config.yaml
horizontal_flip: true
encoder_positions: "learned"
fusion: "cross_attention"
fusion_encoder_norm: "layernorm"
fusion_encoder_fused_qkv: false
fusion_encoder_moe_every: 2
beta1: 0.95
final_lr_fraction: 0.1
Rows from block 5 of the fusion encoder of a small model that answers yes/no questions on an image's attributes, named by matrix and row number. Rows with one number within an expert belong to one neuron, the router's apart. Each number is 500 + 40 x the weight over its row's rms, rounded and kept within 0 to 999. All counts start at 0. Numbers have three digits each.
After each expert's rows are labels from the 100 texts, of 14976, where the router gives the expert most weight on average: "tokens" is the input token at the peak. Only what is clearly more common there than usual is listed. The data: aerial photos of the United States (SatlasPretrain). In brackets: how many of the 100.
# router: router (fusion_encoder.blocks.5.mlp.router.weight, 8x128, trained with AdamW), inputs 0-63
# up: expert up (fusion_encoder.blocks.5.mlp.up, 8x128x128), inputs 0-63
# down: expert down (fusion_encoder.blocks.5.mlp.down, 8x128x128, transposed), outputs 0-63

# expert 1
router.1:469526522562493552500461589550523510468545548482516543511519454479501512502451473489527498558588507494493582524550536494506500522490482503496487439470512518514476454480483481533477462491433488
up.0:549479475498481493502522530379419503528486515429520509555537530494558534561544503583449435518489470486516530509482540546461515463475487493520434565482472513485469516442482479444546437419472555
down.0:509544505451500527483532508499500457460509532516565512510430527454433493469476539431517541511479559434431551536546478525472557515531499488451548402589426476475507534465529488481497563505530503
up.1:493464480416437533474438525543469516448416479562418510452434545505490458490522446491550523566455565502444542511544582509524532521554526496473588501526534472424535523504526445484457511501496508
down.1:520476495447505450511534452409597465505573520451547479552464506530575555571439532463461520430475507519530466499491510570529473489462457452487476542485436460478403487459521562516535468494492458
up.2:435467482522503448491440544446511527596505525420551473517490508572441500513477501483573484525565454476491468491495522581461574551536522499461565453511477527504481483482491481441379508537518538
down.2:546515545463510504562509467526506489470503402488505488547525485489576499441486463522456501519438483420487467502461412545503514412461461506517483577535530475453559516598461476526528535572507464
up.3:470529517508489470532518531533512472526550480470511491537480512502558564478466414514497497507577441495463526540455515495517480520503459460527492445460501441490478525476525500498426512545577506
down.3:489488581463476566494512445500487515501539528535510516523538461451502463621512563473508495507494431457476479509570536543461470466523538519459469532555438596514513418524513566411528493454484516
up.4:517527521499463417486498488551445454468537433474508513526458466475524472492565528490616491475468521479501468501479540364522455521480510526501509443568493489465427513558464485477549514528490504
down.4:545461486489496486524513473537531562523521538510509506483512467534492490428433422578401494501492429517449496522488422542441561542430490451506450490504515553608575497489471462502492474499473408
up.5:438468488467470510495548544532501516503539508502574458451470495531510534522489490509531503505501484561461533592498580405472513545547545436550468493504516482495503419505484450434505458549427526
down.5:544498547551466525445510443470586545542488508519418520496521477478531460502492454487506520514466550420503492461513520541548495472441441524481481466448537564501532525496513497538525500500552520
up.6:469479443486522547564580458461537459485486521520540556521455516567457472448502507493491543483438493467465511494529500458546455507470485460512496475465527454581515505471488544532566504487505504
down.6:531458534529462499510482590546495511498561519446511526520493552420536587530561473431505410512528540591485505497490507502465532510541502559493464547446478547439490472516448443441474562451475487
up.7:493568497570544446558430546509499505505524513499534469517518449512530531408489485517517405459516451580467476450489492412483451449488479536563503515494527511488517421562498508529568508535510532
down.7:496449533518475522485449508441492472437518541503543484380480530531442494551450480519438542528496600461531492514543469542518518524463527491460437522509432442501428533458513501545449506483453447
up.8:575498460529480451459487529488459490583430481555508541487526520402489523448480490485427464510495438489542487484475517472557471499494480527513563526476528431512437484444507450461571435561532560
down.8:516534516490552493515518402459549474504499466464569525491433484532451483500512484483542454512517564496513479475514477531479486562505525440476487486586498574556532541558493537541456591413478464
up.9:553581582528421513540555483475490471508501521583526529480559519542516433559496552489506513522560490470495543559522487495519538426456517470536521434515476554492500511514511487469431551506475455
down.9:470509480483555531538519530542481515483492531493423497498465515414505557474519464522442474512486559494433498476482595513444505527594491520491490570508476447508481431515490546480536443498465554
up.10:471539474447469516454572535476580506470513551493598522491456522426480503486464543389480458500633498534470503487516462469556517405425496426467451535428522506546525456532474490491452502486494581
down.10:554516499475587546496562429425475425504491424572451500518514507471499458536512438544520485538471530504564500499462563566460494459564505500473555497561555474501517524531463451554498488471555548
up.11:454415563499519482539491528433495407491564559489522478414513464524444486462570466479440551478467487493480514545537495514557575471470484575536426535483522575464522494492485463543511524548500523
down.11:463556493559491546463424494515450552507507488514513531549480590425442473440492502556550478485490566482496499481437434457524480510517534486500588492475466435550457553493542472504485528446455514
up.12:450600467480514497509552494417509493470466484460479512559520508502530509578465481453383486512480526511450528488433496551445499479517448440486507540499471511496505472526473514464524470506477478
down.12:479425498467445509476438508501469529577548473447552469492492542467508525488514565510549508484464508432536522539553501542528474561484483536492535485482505528455504576476515506513491514482461525
tokens: "crop field" (41); "park" (27); "river" (17)

# expert 6
router.6:469500490549538524476432540558573426478586487494557490529475465458443502495458475536495519550458488496498495526473509520482495568488491477477510441526505494516453499508468497566528456480504490
up.11:429475472476564515524555512520508539412526508561559465438508547514491508533512512539540446487507488571520524478456424498511451516513444493492493447471542447547523634463459494556531466470425474
down.11:486472448495486503484542527547485506422466502551465513451517485490481475492526499494525521493543480482494429566477460537525511489453505518442495577527518500504517466484503493450522580510537526
up.12:534486463456522443457518519531472461500513448557561428550467454520584516467469499498448544565512485536524518494522495445489506552506533457507554448558478439560487513518556494459438509489512565
down.12:458529555558444547542434480467551538528481566564421529491462454578491466509481467477516452484466481497474441413525518573491478505535503529490508573469494550498478486523450501545505505474503468
up.13:502527546469522524465546413526467439525588455461459534505495515531489505478534526481498435498558517510500504510537531478503517466541517497505533465536464498546509494466545578453540470471518500
down.13:456483556545488481502440504523510444581436491529507563534488487528589475526456485479453508492509474493475447501484491531563572541354496491561481531433509507432467475476465480494442560502530533
up.14:503464488472536528472503541449566521533538528559460429464551448491536524482470447443477491497460450512481566477593555579443560532492502482464455521514569505435466481426490524477444448527468464
down.14:557547514533443590467481476507505477447491497428479531520464509510517490538515492514460499489572509554498505552450483425504439495504457520565516413461482513546533583575505472485546521554499515
up.15:449568561441488499483617495473519450510525449461491564508527401522532441516462480476499417504481520446545516592471501556464498470573495474494586489426459463514494489513478444539495506452447504
down.15:591466463479400506499464498554523529409501533468482490444465503455545533558517492449520582486528485452409492456485561514464515574492511539493523426564494530490503498457501516479517483533501518
up.16:479501504529526498494488523553519490556525475505538550553511570531552515488529491466446545474560576545462490495508525486499455560451559528463444526432496520428483519420505468533418481443531550
down.16:476515497524517467511546483479440493466392457458492447540474465525526476555513444510537459541446472538504485509522500496524500473563384503435498438533547548506498501543499485474523514483501526
up.17:478523612475516566574536456468485527524488487457576459513444449474541455505555468472549541499540544512485544554556480471508468478476446503541426508539520509522490507416543535459484550503455559
down.17:472437412546482473512486571460475489482493561561400511478531526508462497465462555542498452534461489482420490428485537493514555503528588486513545456444515445481510398506515470515530490458536460
up.18:442524462507499456507476506518509545545454524569558481476471589473485525510519473503430465482531515426518529515589474563506546478535532494515504485511432535466552571466519576429458535506577522
down.18:495468522454498535510573494537454459533500526469493476474568511457544506542562504469500477517429424490485424503367476455440548476421467480472508525546496465491424442422490512549552479496493512
up.19:582503554484490471430514478563484538445455490466493489510575432493398546532546607473497535559518520520467473478480483501495520498473536450545457506544499505490493531501485515487483576526492532
down.19:439552459430520485548508410451529447503572472485523501482487550520581496482468455494492495470454477493512494491546523483473476459560484535454588505459471525482528411502505487469589437426501530
up.20:461463507437500434514488534549606517481492525554620484505510436462431498542543503539493481507506484510536501479440497535503454527543523554524613553508490527459449424490411467503535466494507474
down.20:541471485538545545487478475573533473425527373461416571522512499492533505430484565514533527478456467539416479561508486519487503475490456456502403485537517465557559567552531539503476483482549486
up.21:527476464529578444526549531540515435462516416482517497526465432464477515559488566489530474514494461532526473490435513442541538518508447515479551497563437452561509465474519472553481491531457513
down.21:483521489543396529472588521533467524534459553498516529486506491513495441549469471542496523538490500454512557428559513522486450483495537511518522519516513482520427518501482482464507507503474461
up.22:478534528533572539468524493544490460465473485484484513509556492513506448488544495459518526474496524519515465515503456462465471489447513510513450481570501546437510598460460566586489410464467531
down.22:465458472460461534474604570513497548531487499578551467451404497571516549533563485557523508495499493456437517458520447535493459474458486538526566534490435471517486466429539395490524568522486473
up.23:560508472543443529499519527435528518492506456476478462532485574497495435469508468495448438584500439526494576500593458500459471412581494535492514571442492487477446433518552527463487433458565520
down.23:476414477461539446551472524556495397574470479522479537408485498529510505532524501467534469443535547494447409503452476541502528514478540470521523438577503515472555520541448501528448517563476473
tokens: "park" (26)

# expert 4
router.4:513557537563577483481454573559492476464508533527532477506450507479507475455450489493529542533513500478477615503493526509450500565524487519600552539465551502463443470498417498466543500502502494
up.11:524540486484556514439523484521539482429455511557443579485593438483498459426504528454519520502534542481524493521379454522524470467515541414470568477542544460529478532542532557473542602438529483
down.11:483483575503448475559526508486505505505515527452567479556441523502516556522491418537536474487471457447479513463512554438518537561477449559505549534538507487496542438558437426571528423534507536
up.12:548476507501525494497514454490543482567526508475432505567493475453434472486485479465562515496540506494497535431491470480438441546478519462500516515481549504512501552443508464425465498455545480
down.12:497515521466523541521473465499478579459531445554515516523551495580531535530506443533504466510569440503497484536526462484526530464536492513543478486472480502545534542567524471561507501544485527
up.13:438493520523482496535536476501495433576507440470557447497488494503533518463496473521476480447527454500469482498452473421469515542486609530472520443541472494457502524486517521572470564437474480
down.13:467568550509473441553433478552506601456427520537488600484519466434468507464506494502521532523501413443539442542458496507454519501451482477507502513588509514491457536495496505442537474503509478
up.14:497457425511510572498550440548554551520527515538497502485473467405538557498422530486494504519532406547482514480527423577497437477487514474505473526464509480499527495484517480459479459524541538
down.14:502496511513438537545481541497497489468501493511482469435557538554494521520563513514452467459520545533407494588461430455513520531465427576505573525476478506537421508495531489512483443381532529
up.15:513505466531423528473565498477574524578468502488477436515507461490533508542519523548486487407552515456482460473538471583551470498500450539509530478538439466487472472505485500513499455524558516
down.15:478490465479535513541513470534443493417525524519532546532517574504510435523500471431417481596530527544508523570479464431461502446493471488486466556479544560521480496507516466483498544469487486
up.16:544474512478529460570473492544481521439482505514463517404495530435526423580434493470487544513477524483475467432532521544464600530495559532497542470558487542469511471523491468495484466531452529
down.16:483473473503535505434490510514589450504482476489504466591506521579482513451508526504505481493466469499487530528481485494552421472498446458449478465413562544488532521532547484540524528470512464
up.17:462422488492573477527484532574426587504491481509422471504572530482503508475383502455482480512489458509521454533488524571508519488484539516557500509508476489483490453522431570474504476500454546
down.17:459528546490474559453508468477544442517487527501512491542473463516505530458557524516525526545499483510538575442484437447476449470551463500426540479493478498517556554475513447523481556538523429
up.18:541514551432447486514463522493491480506473509517536530475542431419579517489479539417517493502480436520511480470460488492552590455472434524529535483486470471528531536503515497496459544444465434
down.18:487402437528509459551480484563499506462520551492415518480513484519516495566511513579514553490575441426518526505506496557452444528460487499563464536493555485469460489435507490481537500555466519
up.19:517459458481500588523510446510406457504466484433551565514533614511531526493504456449502521516506552464577493556526512490531504452533496518514443552517458487491412488486476557474502444504504502
down.19:400526475482577487478568497538502550477455508498490478478512487482423538499532505525530485521492475430417568499525516558457482484547506503452529559464491577444482462494473534401542481501516494
up.20:471534489501503563556455520426535538519507498513531452458467477451563546517557485520499474476473528468546466564535517478511513498478489468454490487599468536526506448437518485525499559484472432
down.20:500496494453551478473449495532440494556541503541501462557472562529474550515514440573511544488516431531536538534449461515490535494625492485542492565450444497452505522515481624499506484496490486
up.21:607546458508476469533525491494513553463522479508528543486480533474527581432561492574498452443483491482557517537507548536541512484510472450531525553460506529570459547483590476464492531447488424
down.21:462478513494580553557455490520467460541530477517431481546445507442486464540510467539536564557494562411508551482502471490444519534528565473486522493507467506467533536506532578471512510490521521
up.22:555436507509499424454425604531411486403502472529517451546516457469536491469485515500581534439466472530467530521441465437480475466468542453512506535493476565525506496533478537528492512543538402
down.22:459525497537438504533584488511529504503475520493554521457401549565481534531499494533500406561453489444543551424523507531492536513491459594473467471491466497544490523447508503505497510507455569
up.23:496496594516552467537522506570453517527556532496530498501491542448501442445469511403517512513481529548502509586542433459543536484434473537457491518499489506443535459526528463519429564487490462
down.23:541457456481434493482571583512539516442468504456503582469547477416531511495529490443498487511514507443498515503435519543466453518555538468456555501476573527507514462505465491476538474462575524
tokens: "river" (30)

# expert 3
router.3:495519524551521545462500617563494559530516533517543493557501476516529453529469495480527528547513519467551543532477594501468475637498491520490549514473519492495499467509486510533565486517487514
up.11:500517555498471555490526474459521544518540497511481403556573491522516476558490493546505527477474442490515494468477495473434482514512414533532421513408515519543505504477508548526495486526481455
down.11:466493508478505474538560507498544454509491455512506584453468498472487482475485514469526522469543522501413499540490568475538456450504567453504580487554475513519483496541538502476478471503532482
up.12:508472443523537491522470462478490497493510549540515525508443536515482493552475426538533512553510468521456524508473377431478509484515457489485518480512493513543459477494500485509444537524518523
down.12:466530534494500521559477597490538461462469465502490443424503489401460546530556558451500455440478493498499497468487560564536529494500560522472477506509523496534517552490530545513530444467503496
up.13:510499558445437567470515521484444565534455460514484543548496463481557490508530507460560551479534516468500501435539444462455501472517523492494501463517439449509527431435446497539509530512534476
down.13:501580534508518419514545498494535482492511515498498508540538394519469474419517451540506497501465499503479459525488508574492554514512472466498504521488501551430503497573555514458505500499494422
up.14:496535479507497526401508596505508514475500520489509471464499508521564505485503474493551552462438455502518505493480564508463512545415397485525482486547557431485486551483417425501431545543509499
down.14:493511464565542495586530527517519543504532458539477546435496478458445444502476545483466457522559487473535539517536467484554541460552562515460507542454475543562501479514530587485574484465467471
up.15:482438483522580456524460512486501506481527482495509503505469430497438456551539452527497410447455525467512546558557491536476530503499530437492577536526441531550542587483530536594405452532455517
down.15:479473467502416484464450509531524507479472505452550485535492534558560503459463536488489520512528511543389545495502492471498410515487498575495424522456513516469382498488499461469595532506490486
up.16:522505425471409529489484524522527536509526427564457487496523510451531471457432526536501502557475448449481550483523469476441516507611492507512490532438620478529494415506483524423564534513530523
down.16:480426580454506453465492425455491441523484532447526510516507492539515533499529470449507496510492563498486446526518620518515518544452487452474572454575498546526591532552513503449441554480512534
up.17:498465534480492445506582511537520486439493470457496437497522475448558507456467584442567543523530517411575552453558456521522491496491485490536514471560507493512460540454535495517536573427528492
down.17:567500481455477541412494533429499501518517544533502531527448466553417487436505437588454470475432537548425504486505538482511483518485560496425551508475527503558508423508448534524521472544459517
up.18:548546556484509459483500517461493496475498501494513491503439444536506484541533464540566455457573503476450486463531476447461516580470443518481505468502433532476500474402484493494507436507493528
down.18:462474523510479448589514484556480499518490487479469568575540500431517483478481554478494529523497435509462476518419524518552545474489498534492472431503562543501474542588527513543532586488519426
up.19:521461539499498490582421533515471570519468464478493485492475428568546542400481429517471468487458439582445456450442450501489514501487480541471552553550444550500548471558450518450559483496494454
down.19:466478515531507497490499386530478475536459514470467509545523494485490503563520563486523476517529509423560502561477496475458517446515521520435463538543541452492484488506497460476450477515630457
up.20:486464510460451428492529522471499477553546501467574472532500532470541505483474557511527600453440539457447469551534580466458519470520582490510495490503512521592527549480560520450478432495528551
down.20:473511471487476529493569500484462473522522490443433482547442483507446497502533451597482438497527526551511551538493570541506479513504498459553509543551492437475486501523476429483474523498443513
up.21:493428502432434480536480474487531518456450505425491481495520469556530493456523515464489527490533569419491445473495643584470583559526546459500546521523496437501549451511516486517468489512472438
down.21:500526481562530559427628496483537498548530495489491497496537524517532535478427459478515489536546471500539510486513442415513443546534480461519473488565509492540499496442538586490552520538458487
up.22:508515504478490539538551560517573534575493475494500457468525482449512486497512488535479519515524387482476522515481504499477450536528494514470511514377519543505472516476544446519528487457422473
down.22:455450490492514506469495438496489553450521489511486510527508460504489421561514495464545469444495534492460459441497498434492524531424549456472563483597535557516555488550487534501437563531534473
up.23:516461441539514467470519525411475465522448491474507592503494504506550450582470456540516489516468523475534504487389486514493537527523514516514564512511475529517486545499493474525452472466505592
down.23:486525502435491502476544487551484533398575478502507392513465540471485540437542554507528516527509522522471448536572394495492451491534483519486470505502497478476474545492505513473517517502539459
tokens: "park" (30); "railway" (19)

# expert 2
router.2:488506517587568505496489562530569425518534557484564492570562493516488463508454468541561519564453479457493575460478540499472508606486504551479498512448537514509469487521474457533505466507503536
up.0:511470463474489488499531479525567529473495538553480564492542487536485525509438480574499524509426514518577529497493491476492502453487410559526497492401556619534415502443525482557528508408520517
down.0:565447529485488508547489546513472492514533506489553448534462539455522443493551488434522528481612446463392539484490503492480480560523558482483578486559506415430538516577486496441496505567508431
up.1:496478505504498435495516514512451522506524525565489465560468468464408500457513519577551520491468523522512457488482475454475548464491486520533447502503447512563524501554507444448475507490423609
down.1:450550463516492490486450541497616517497468475466453541498540521510448477584468493435530550461434476449494560432460489502484414571510500457471482471510496499475496447476471506524599453578508449
up.2:521495453483424487542533450516596435558487519470463494542539445469513503473505562395470520503484502391474494441497568487511494491460472457507518410477588486448554488523552459478522547454529609
down.2:510440550490561509520570535537559558548520571460518544473431580523489512462492432521570475548471556462539516527524422472485508460497535481444526511547444503496497464519507489502523511486456517
up.3:387489462497465488494557510496537521514602517549515546478453470448479397546577479512527509509465438461516539541477482475587510539472517526448508534571543521513479498528458465503493471492508449
down.3:560457540521499512489498506542477447444459469457487526504525483560592585449423536539488447451555531540444469477484528546458469471500455443515598422493442521526492484493473495493526515570477509
up.4:494540498471566488539515432479431439552443557415442509522439470498520439422457522504529527558537466463517457558470499455519484484504557479524468496518474480475461492502560460502509514476535533
down.4:518502539492424478458493525565573501449493452567564451464576583467548549507546502556433444433458527523540587477512498568478481520541472474441472519519500481497455461502468437519485495594488501
up.5:469470479603544521485533534495510516499478504570468449495509378491576535484517493497564478463489460512506485602472492546470516510404497426464510536497483504491522518540472474519420558508502493
down.5:469530525501481537536467488457479496535444586532484554480522582514420477524506507560484540497518451479494487432522420511565474510525444581542496458522481474600508468469570533401580451450486478
up.6:488461550453497501487493611565505552482496432449534517518548493507570488485519559494485439454507458579543499513443539518476484459449503481522474566530510567495540429483459544551439416456435505
down.6:512561451491548494456627439480502446528480511474526493518501509532493501485513463491560521535460491461523566496488401461489477517536508484456537418531441496544498567511462504483530496557536452
up.7:490487550488458568566465563455485499525491451519567453543525495443567530495499533520615526555468509541478488539495464344462505439497495478548567460484468509511511528505489502509515522541481555
down.7:521546457530459447474494524529505511488548551562479520501432522474439506501484484513491486461523485478493508427500490588536507584532537496505469549483561546464568443478535568493445499432450458
up.8:530551501376483577455536516528484504522415481503460475483599454480613520446476440509458483551451485470547541472513414535513485508513477503516487480480517505435508524561518460564527508535530463
down.8:578450539578378430533466493553507462514521480458534522499442547514473555524529501480504478427474513553456443581510522458510519481515495558432537540530537469491397515448506571487475494512528500
up.9:514511565447463508522528506459591516503531474481460447456510478423529489586511493545520503453439481479552502478443515464394482485461476493510448498489513527527564534516598450511541514510436501
down.9:470469406490608480512535509504449453430466500587493542504481538536441483454486532452494552487541505572444522557434533513592547527527561511532538527520506476487490567486456510496511501488550467
up.10:473455543582513500454488470478459498478440546471436515498521415504599491500500490494555498505431493465535500487446501512510495546492555497451551506531540463458517435475492519509513461493475593
down.10:545529450366509464560514555503442545478548467549596495518476513517468521478548509498469530517557470526470460456580532433492556447451460487512444510491483478528522547471542497523465491488520413
up.11:557452414541502488555487504491462590504480535531504555530492501473476500448409444550505497478511541486518466441460432538527460590430510478518454519498499437498502546482570530437566552452497472
down.11:407511585487545507502535533488541405486464449515478461529483451486488584535580523468438528507469426485473450491542531487477592465567502524469520461470507464507510497484463490512478458546531527
up.12:525464463479471505425549566488472532539515485541467500447501503587479507467470499459461553484513488608530525613550431498496458474535497525558487482423509440540525508516517448461444569517452491
down.12:539461490463535480560507472486544462444524487492526484505521492455438533538517520511494459533410554455469448450404521535518527512505466484512530454530526534471525499465444548533611491481525587
tokens: "building" (54)

# expert 7
router.7:453569505552553500466429545546539439489514542556475502556469493506431505439473431520478502542522580505497586526538523448529463586525475482542510473498547501431458463495466462523478514548479480
up.11:529480506522471501483530536485552582445511446526520520567541512503525502516480601546542491472486525479451440459513495527521502534415501450540465517562506472520556486544541555486530454421516493
down.11:442494514471542515512522487514457463509494551512474511493550453510458501439440420475509508448519519587527484539497473534435549491519485590466473455398473535499474489451512505564493532531456558
up.12:441513490458453449486405502552497508464533423559511529494505455531497443507458558533531571527460429466485541488420563525435548529535508470453546515493587497514468407551527459503534485504493484
down.12:566469461498545440431539474521454421438534505445501441488481480500549510488514452489522521426523542446506471572475507553538439566474426473529497481551415514533434568496430522514455495546439522
up.13:470532542452553480511535500508425490514575478417514482479497534478542510495423533571505501494474491582461490551410540457513518491494519544483462412491505487484505546524448468427536546513377495
down.13:429476536518507506467516510503555491480469519527488393523624517461463455512523403537520414490557581485474519509550471529530499487454516478541514479454462558517469472505523571503515517514537504
up.14:521460457592482464479567506448484472471509503457509520494538508520538430485523486453474451524509535521511398492484473511496441505425489495499456489499524498449516490455487548439470532418455452
down.14:500535506438477503502468496534455473505498502578520545506459547510442517450492531523516510518481484578453575479555482452497590462537474510430507478474517493496562487487487512537570443521452564
up.15:540483450501555492461536528510502480488442530518548547512489445415473465536481479528469489492437566453466446558507488545468486513500565523484521467518481517440448572533451492475544590475586512
down.15:543547505508454500551445542458496493454555518428496476511470507497579540403513534441498491475491468598548500465504445458487532560500498473484534523542480438515522459452594547494466414508427512
up.16:522441433475530522509551478499494514488437538463503436539516487533444532470476514557484398480443572495424500543515516517456466468460548490484549491505492504490507495536592554451558515461489476
down.16:444464533508463511496529519467514533479442508458481440485507533420562468432507552508515543553532498432572452478529534462554485516472588539502547484528466516463448545481511490583550515525507474
up.17:494504428526564487508537458464481521476544511518538515545479469566444424494505507507434527494472427533550573488497575558545515497507482446504535463495520480490493496428530473461519479481510585
down.17:479471518500428466483450544538481527551481503504435443488399497510583586528507503567478511539474547492466521542445466492449479527511516539472485573507462435504481497482459509481497519563539429
up.18:444520481554515507536575497468572541523481434583466465503539489478534451520425473544448479520433424535527493456480402563542459425518480554444501550456533509514500488473533521559485537530535476
down.18:476480519458499516504465531557468432541524526482619497534419502526537538519528543482445480486538528507542493517471489384482528544457519433523516499556511489456543532561434493437542477526558460
up.19:512488543464441516526467444430412587555515493501554492543483485546494477495529526487543545498450473506435453562532489493481522500490478528500421524504471508548501448461469548476491480595499469
down.19:468521460500505468435540462488511449502450468541425569450489454595475514522516490523510499473502512577555480512463457477517515481572489524521542540517460453453533516531500469439509482527529523
up.20:515479512603506556428487509493507497437497480528467592463501492470546499462486560504492534493549483444513526485491435475515520539512542444488502519536386480504634470520472495461481465544421512
down.20:460471491494442472562516471439518507485511551486569431491535509471442526510536472508481536553497530555472598505513503530421506471487471548537507534474589515416423480480525546511518566414546443
up.21:528576534491495586491489508471454491496545461512502468512517520494543512487536525482584481483555449464550505448512496526505580497470475488522476488538478421431493482472454556496557457508429501
down.21:487491419474426477488506458501433485492465545575517585460550478550483459515534489530516517546407566532449463555470490453494506468540503492482556495511436518476514492450516493454505554493524557
up.22:502502499469468490490563480499537541527480493420536483437497531394517478469503556411473626496526442478493469426456488468506455475517436487526512516465570442542552457412516535472499513496448503
down.22:532567448485524513497608492474511442546453504555472509465473482575482553509509473507524439545466607432493498528561560488474571491450502443441553476505469473510490496530509479481516464483501529
up.23:489473453462485471507487497527438528423450466515483470466511533478578508505581500467553475489517436456467525510496590443440543536518503532489483450572511499552574490502521523542544488452499446
down.23:532465513526518486536508438498499546547506494515485533531474448507537494505450515490504572479491530534551461542481538517491540494493409519547499545479414534469434572460573471509443494500554526
tokens: "crop field" (41); "river" (35)

# expert 0
router.0:485513454571520530464433574527540442520492539493523500526504414507478491499458466537526524571474506478534503491468552526484489582510499530516520438451521453431498504502437449480512510513421480
up.0:420481388508533513458541455502477518587492517508549475530457467444483559511570461569531511457495449483485438557496505583483452515511499492543521507506526600494485455503514548444460454546486429
down.0:533475573492541503535498464509480474460492434535409486479551459453589491525485552480501530467487529406491490488430513414454530448497525484459497450538495531519491515561502516465435487443540543
up.1:441485602465436506514442463534474525471472440502503540487558527522562488555418487556488546541497480559500539478481510518543507539461548516441525509535531453567486473463557461455527504456478511
down.1:473512474500596485556613510521479470450568557544565418498502543505505539474550512500492413433570492494502462477492502552505517490513508493449447497485448521465502508525485541543485501562493440
up.2:527584584470560488479542548522531490581484524505474501495574448459493543454568524468499464491543447457521529452447506453510520493504398539432481507505511542519530522482503519507484513445466443
down.2:527483495481389427518516494488474509457488543451506543548474512582561432514511450447495542479509563562532489508574456499433478515461532496540512457471467479399473562517499514513511508528558503
up.3:481450464564447567426516542552505560450461514508485468498503573496482491571435524502520478415473541466532434501573445566503512531559447526542476494539545484560550539514499447497520533468471505
down.3:512472472506513464577503511509480468556578476440551535461446535466476455418518489516495451561528467517463578488468517437545530507406553422494554480453543506478497489505486539510528480515502465
up.4:513541504547557529544502520477537469519539616519610462502530539513471482504472561490492449518458540588455462497487491487449520499438405477545508577558535448540517532454535512551453448537465507
down.4:456467507445468508449526518539473574441485421585455488421529515463499520498499417543523551514494495433529549482509486557564468489541527451545540371486516507455531554477498459499545532475502414
up.5:506409528495460436483539573506556533549444513454521479529465469513554571524581585507506511451435533468516489438448447504500542481476431475509517474509575530512571479503574474513474448538481479
down.5:534486455492525519497506452506456471501476520554485564410517497461478436495484478502493567559526473434525610446508490515475461533483532550457481489527545483467550613524455547527543514372456518
up.6:473475490550516544444589515497486483484465476458461574582546491467617460468496519488416514482481494543487543512423569511508540488461489383523451507512517452560392555452506492471559524522475465
down.6:501547479477439500511474430530457489529516491484577436423429527502379511503514416492522484495542543512481458486614450492496474510528545537479517541511509477448563444517453533465407424469550558
up.7:457536526453511538524520466477501417463462444527472534428563453513518482449445519506463551516439454489507489567492507498480536542513492551559520479463571459482468519498465582531531425469438518
down.7:520480491492460468430512500485505532529541517495496465529445540515496534520538507560552475494539546529502430515551535528487456514496484412445485463582493504553510480506501431403520584483498524
up.8:413550489514497493512557537551562513563525493498495524570489469492521472435505526550569490480461474535519458513528500528453487480506499543535528512534504526547486442553481591542496488497535458
down.8:484463589482542515417470492472480531491492521498497511518533535463464518570540503477504465505578520477462522491468490518577491454494503449533476489521473512494534503469503463536481474453536547
up.9:453451505513519526436554388532478600524466466515536509527520506479542524533491551468521484549522476460469477480558427456537516541455495559510512463492515498508503369497447534488519530546495416
down.9:533494463611477474548464508431490464470534520454458529447486440529534452538526466460467484558531495568557530549493464536459505462476496463497493503489533492573487516456590536463477518487543521
up.10:516518523428504526506515576561507548525454404481542475572517522494483540473461526415490491514503446550439466477491507437457532469532547460480495436466446551527513454461587484438549509432501557
down.10:468459528531511472537470492449547449526562569529466512471485523475499447491526453538530513509430505425586539509478544561567527483482538504500533563544498426477448504630515500573470448610526480
up.11:551532477481490548542496571540539550503490432551556504431527521451510442531429487504417557475548519463509522603470507497465459464496526526514509460479488497513489537495491438487483502469516491
down.11:514505518539489442493506529501530463491539605404491504609491398532429492433521516455517496541488510492453491419542481550559579511504501480459552523489506496507505440491501529524514508519493450
up.12:502530460503588458503530556514456429443517493585532464520534413492473511516444489488530488448523503507481467476505465452541524490596490557537523480489481456437551549514551513499492492466483516
down.12:536446525480451520504538504494491493484543496435487528527492548499456459501552405531501458507509422505519503602420506540471516489423499437505513562545494534535443483551473465449505509552550504
tokens: "railway" (25); "river" (17)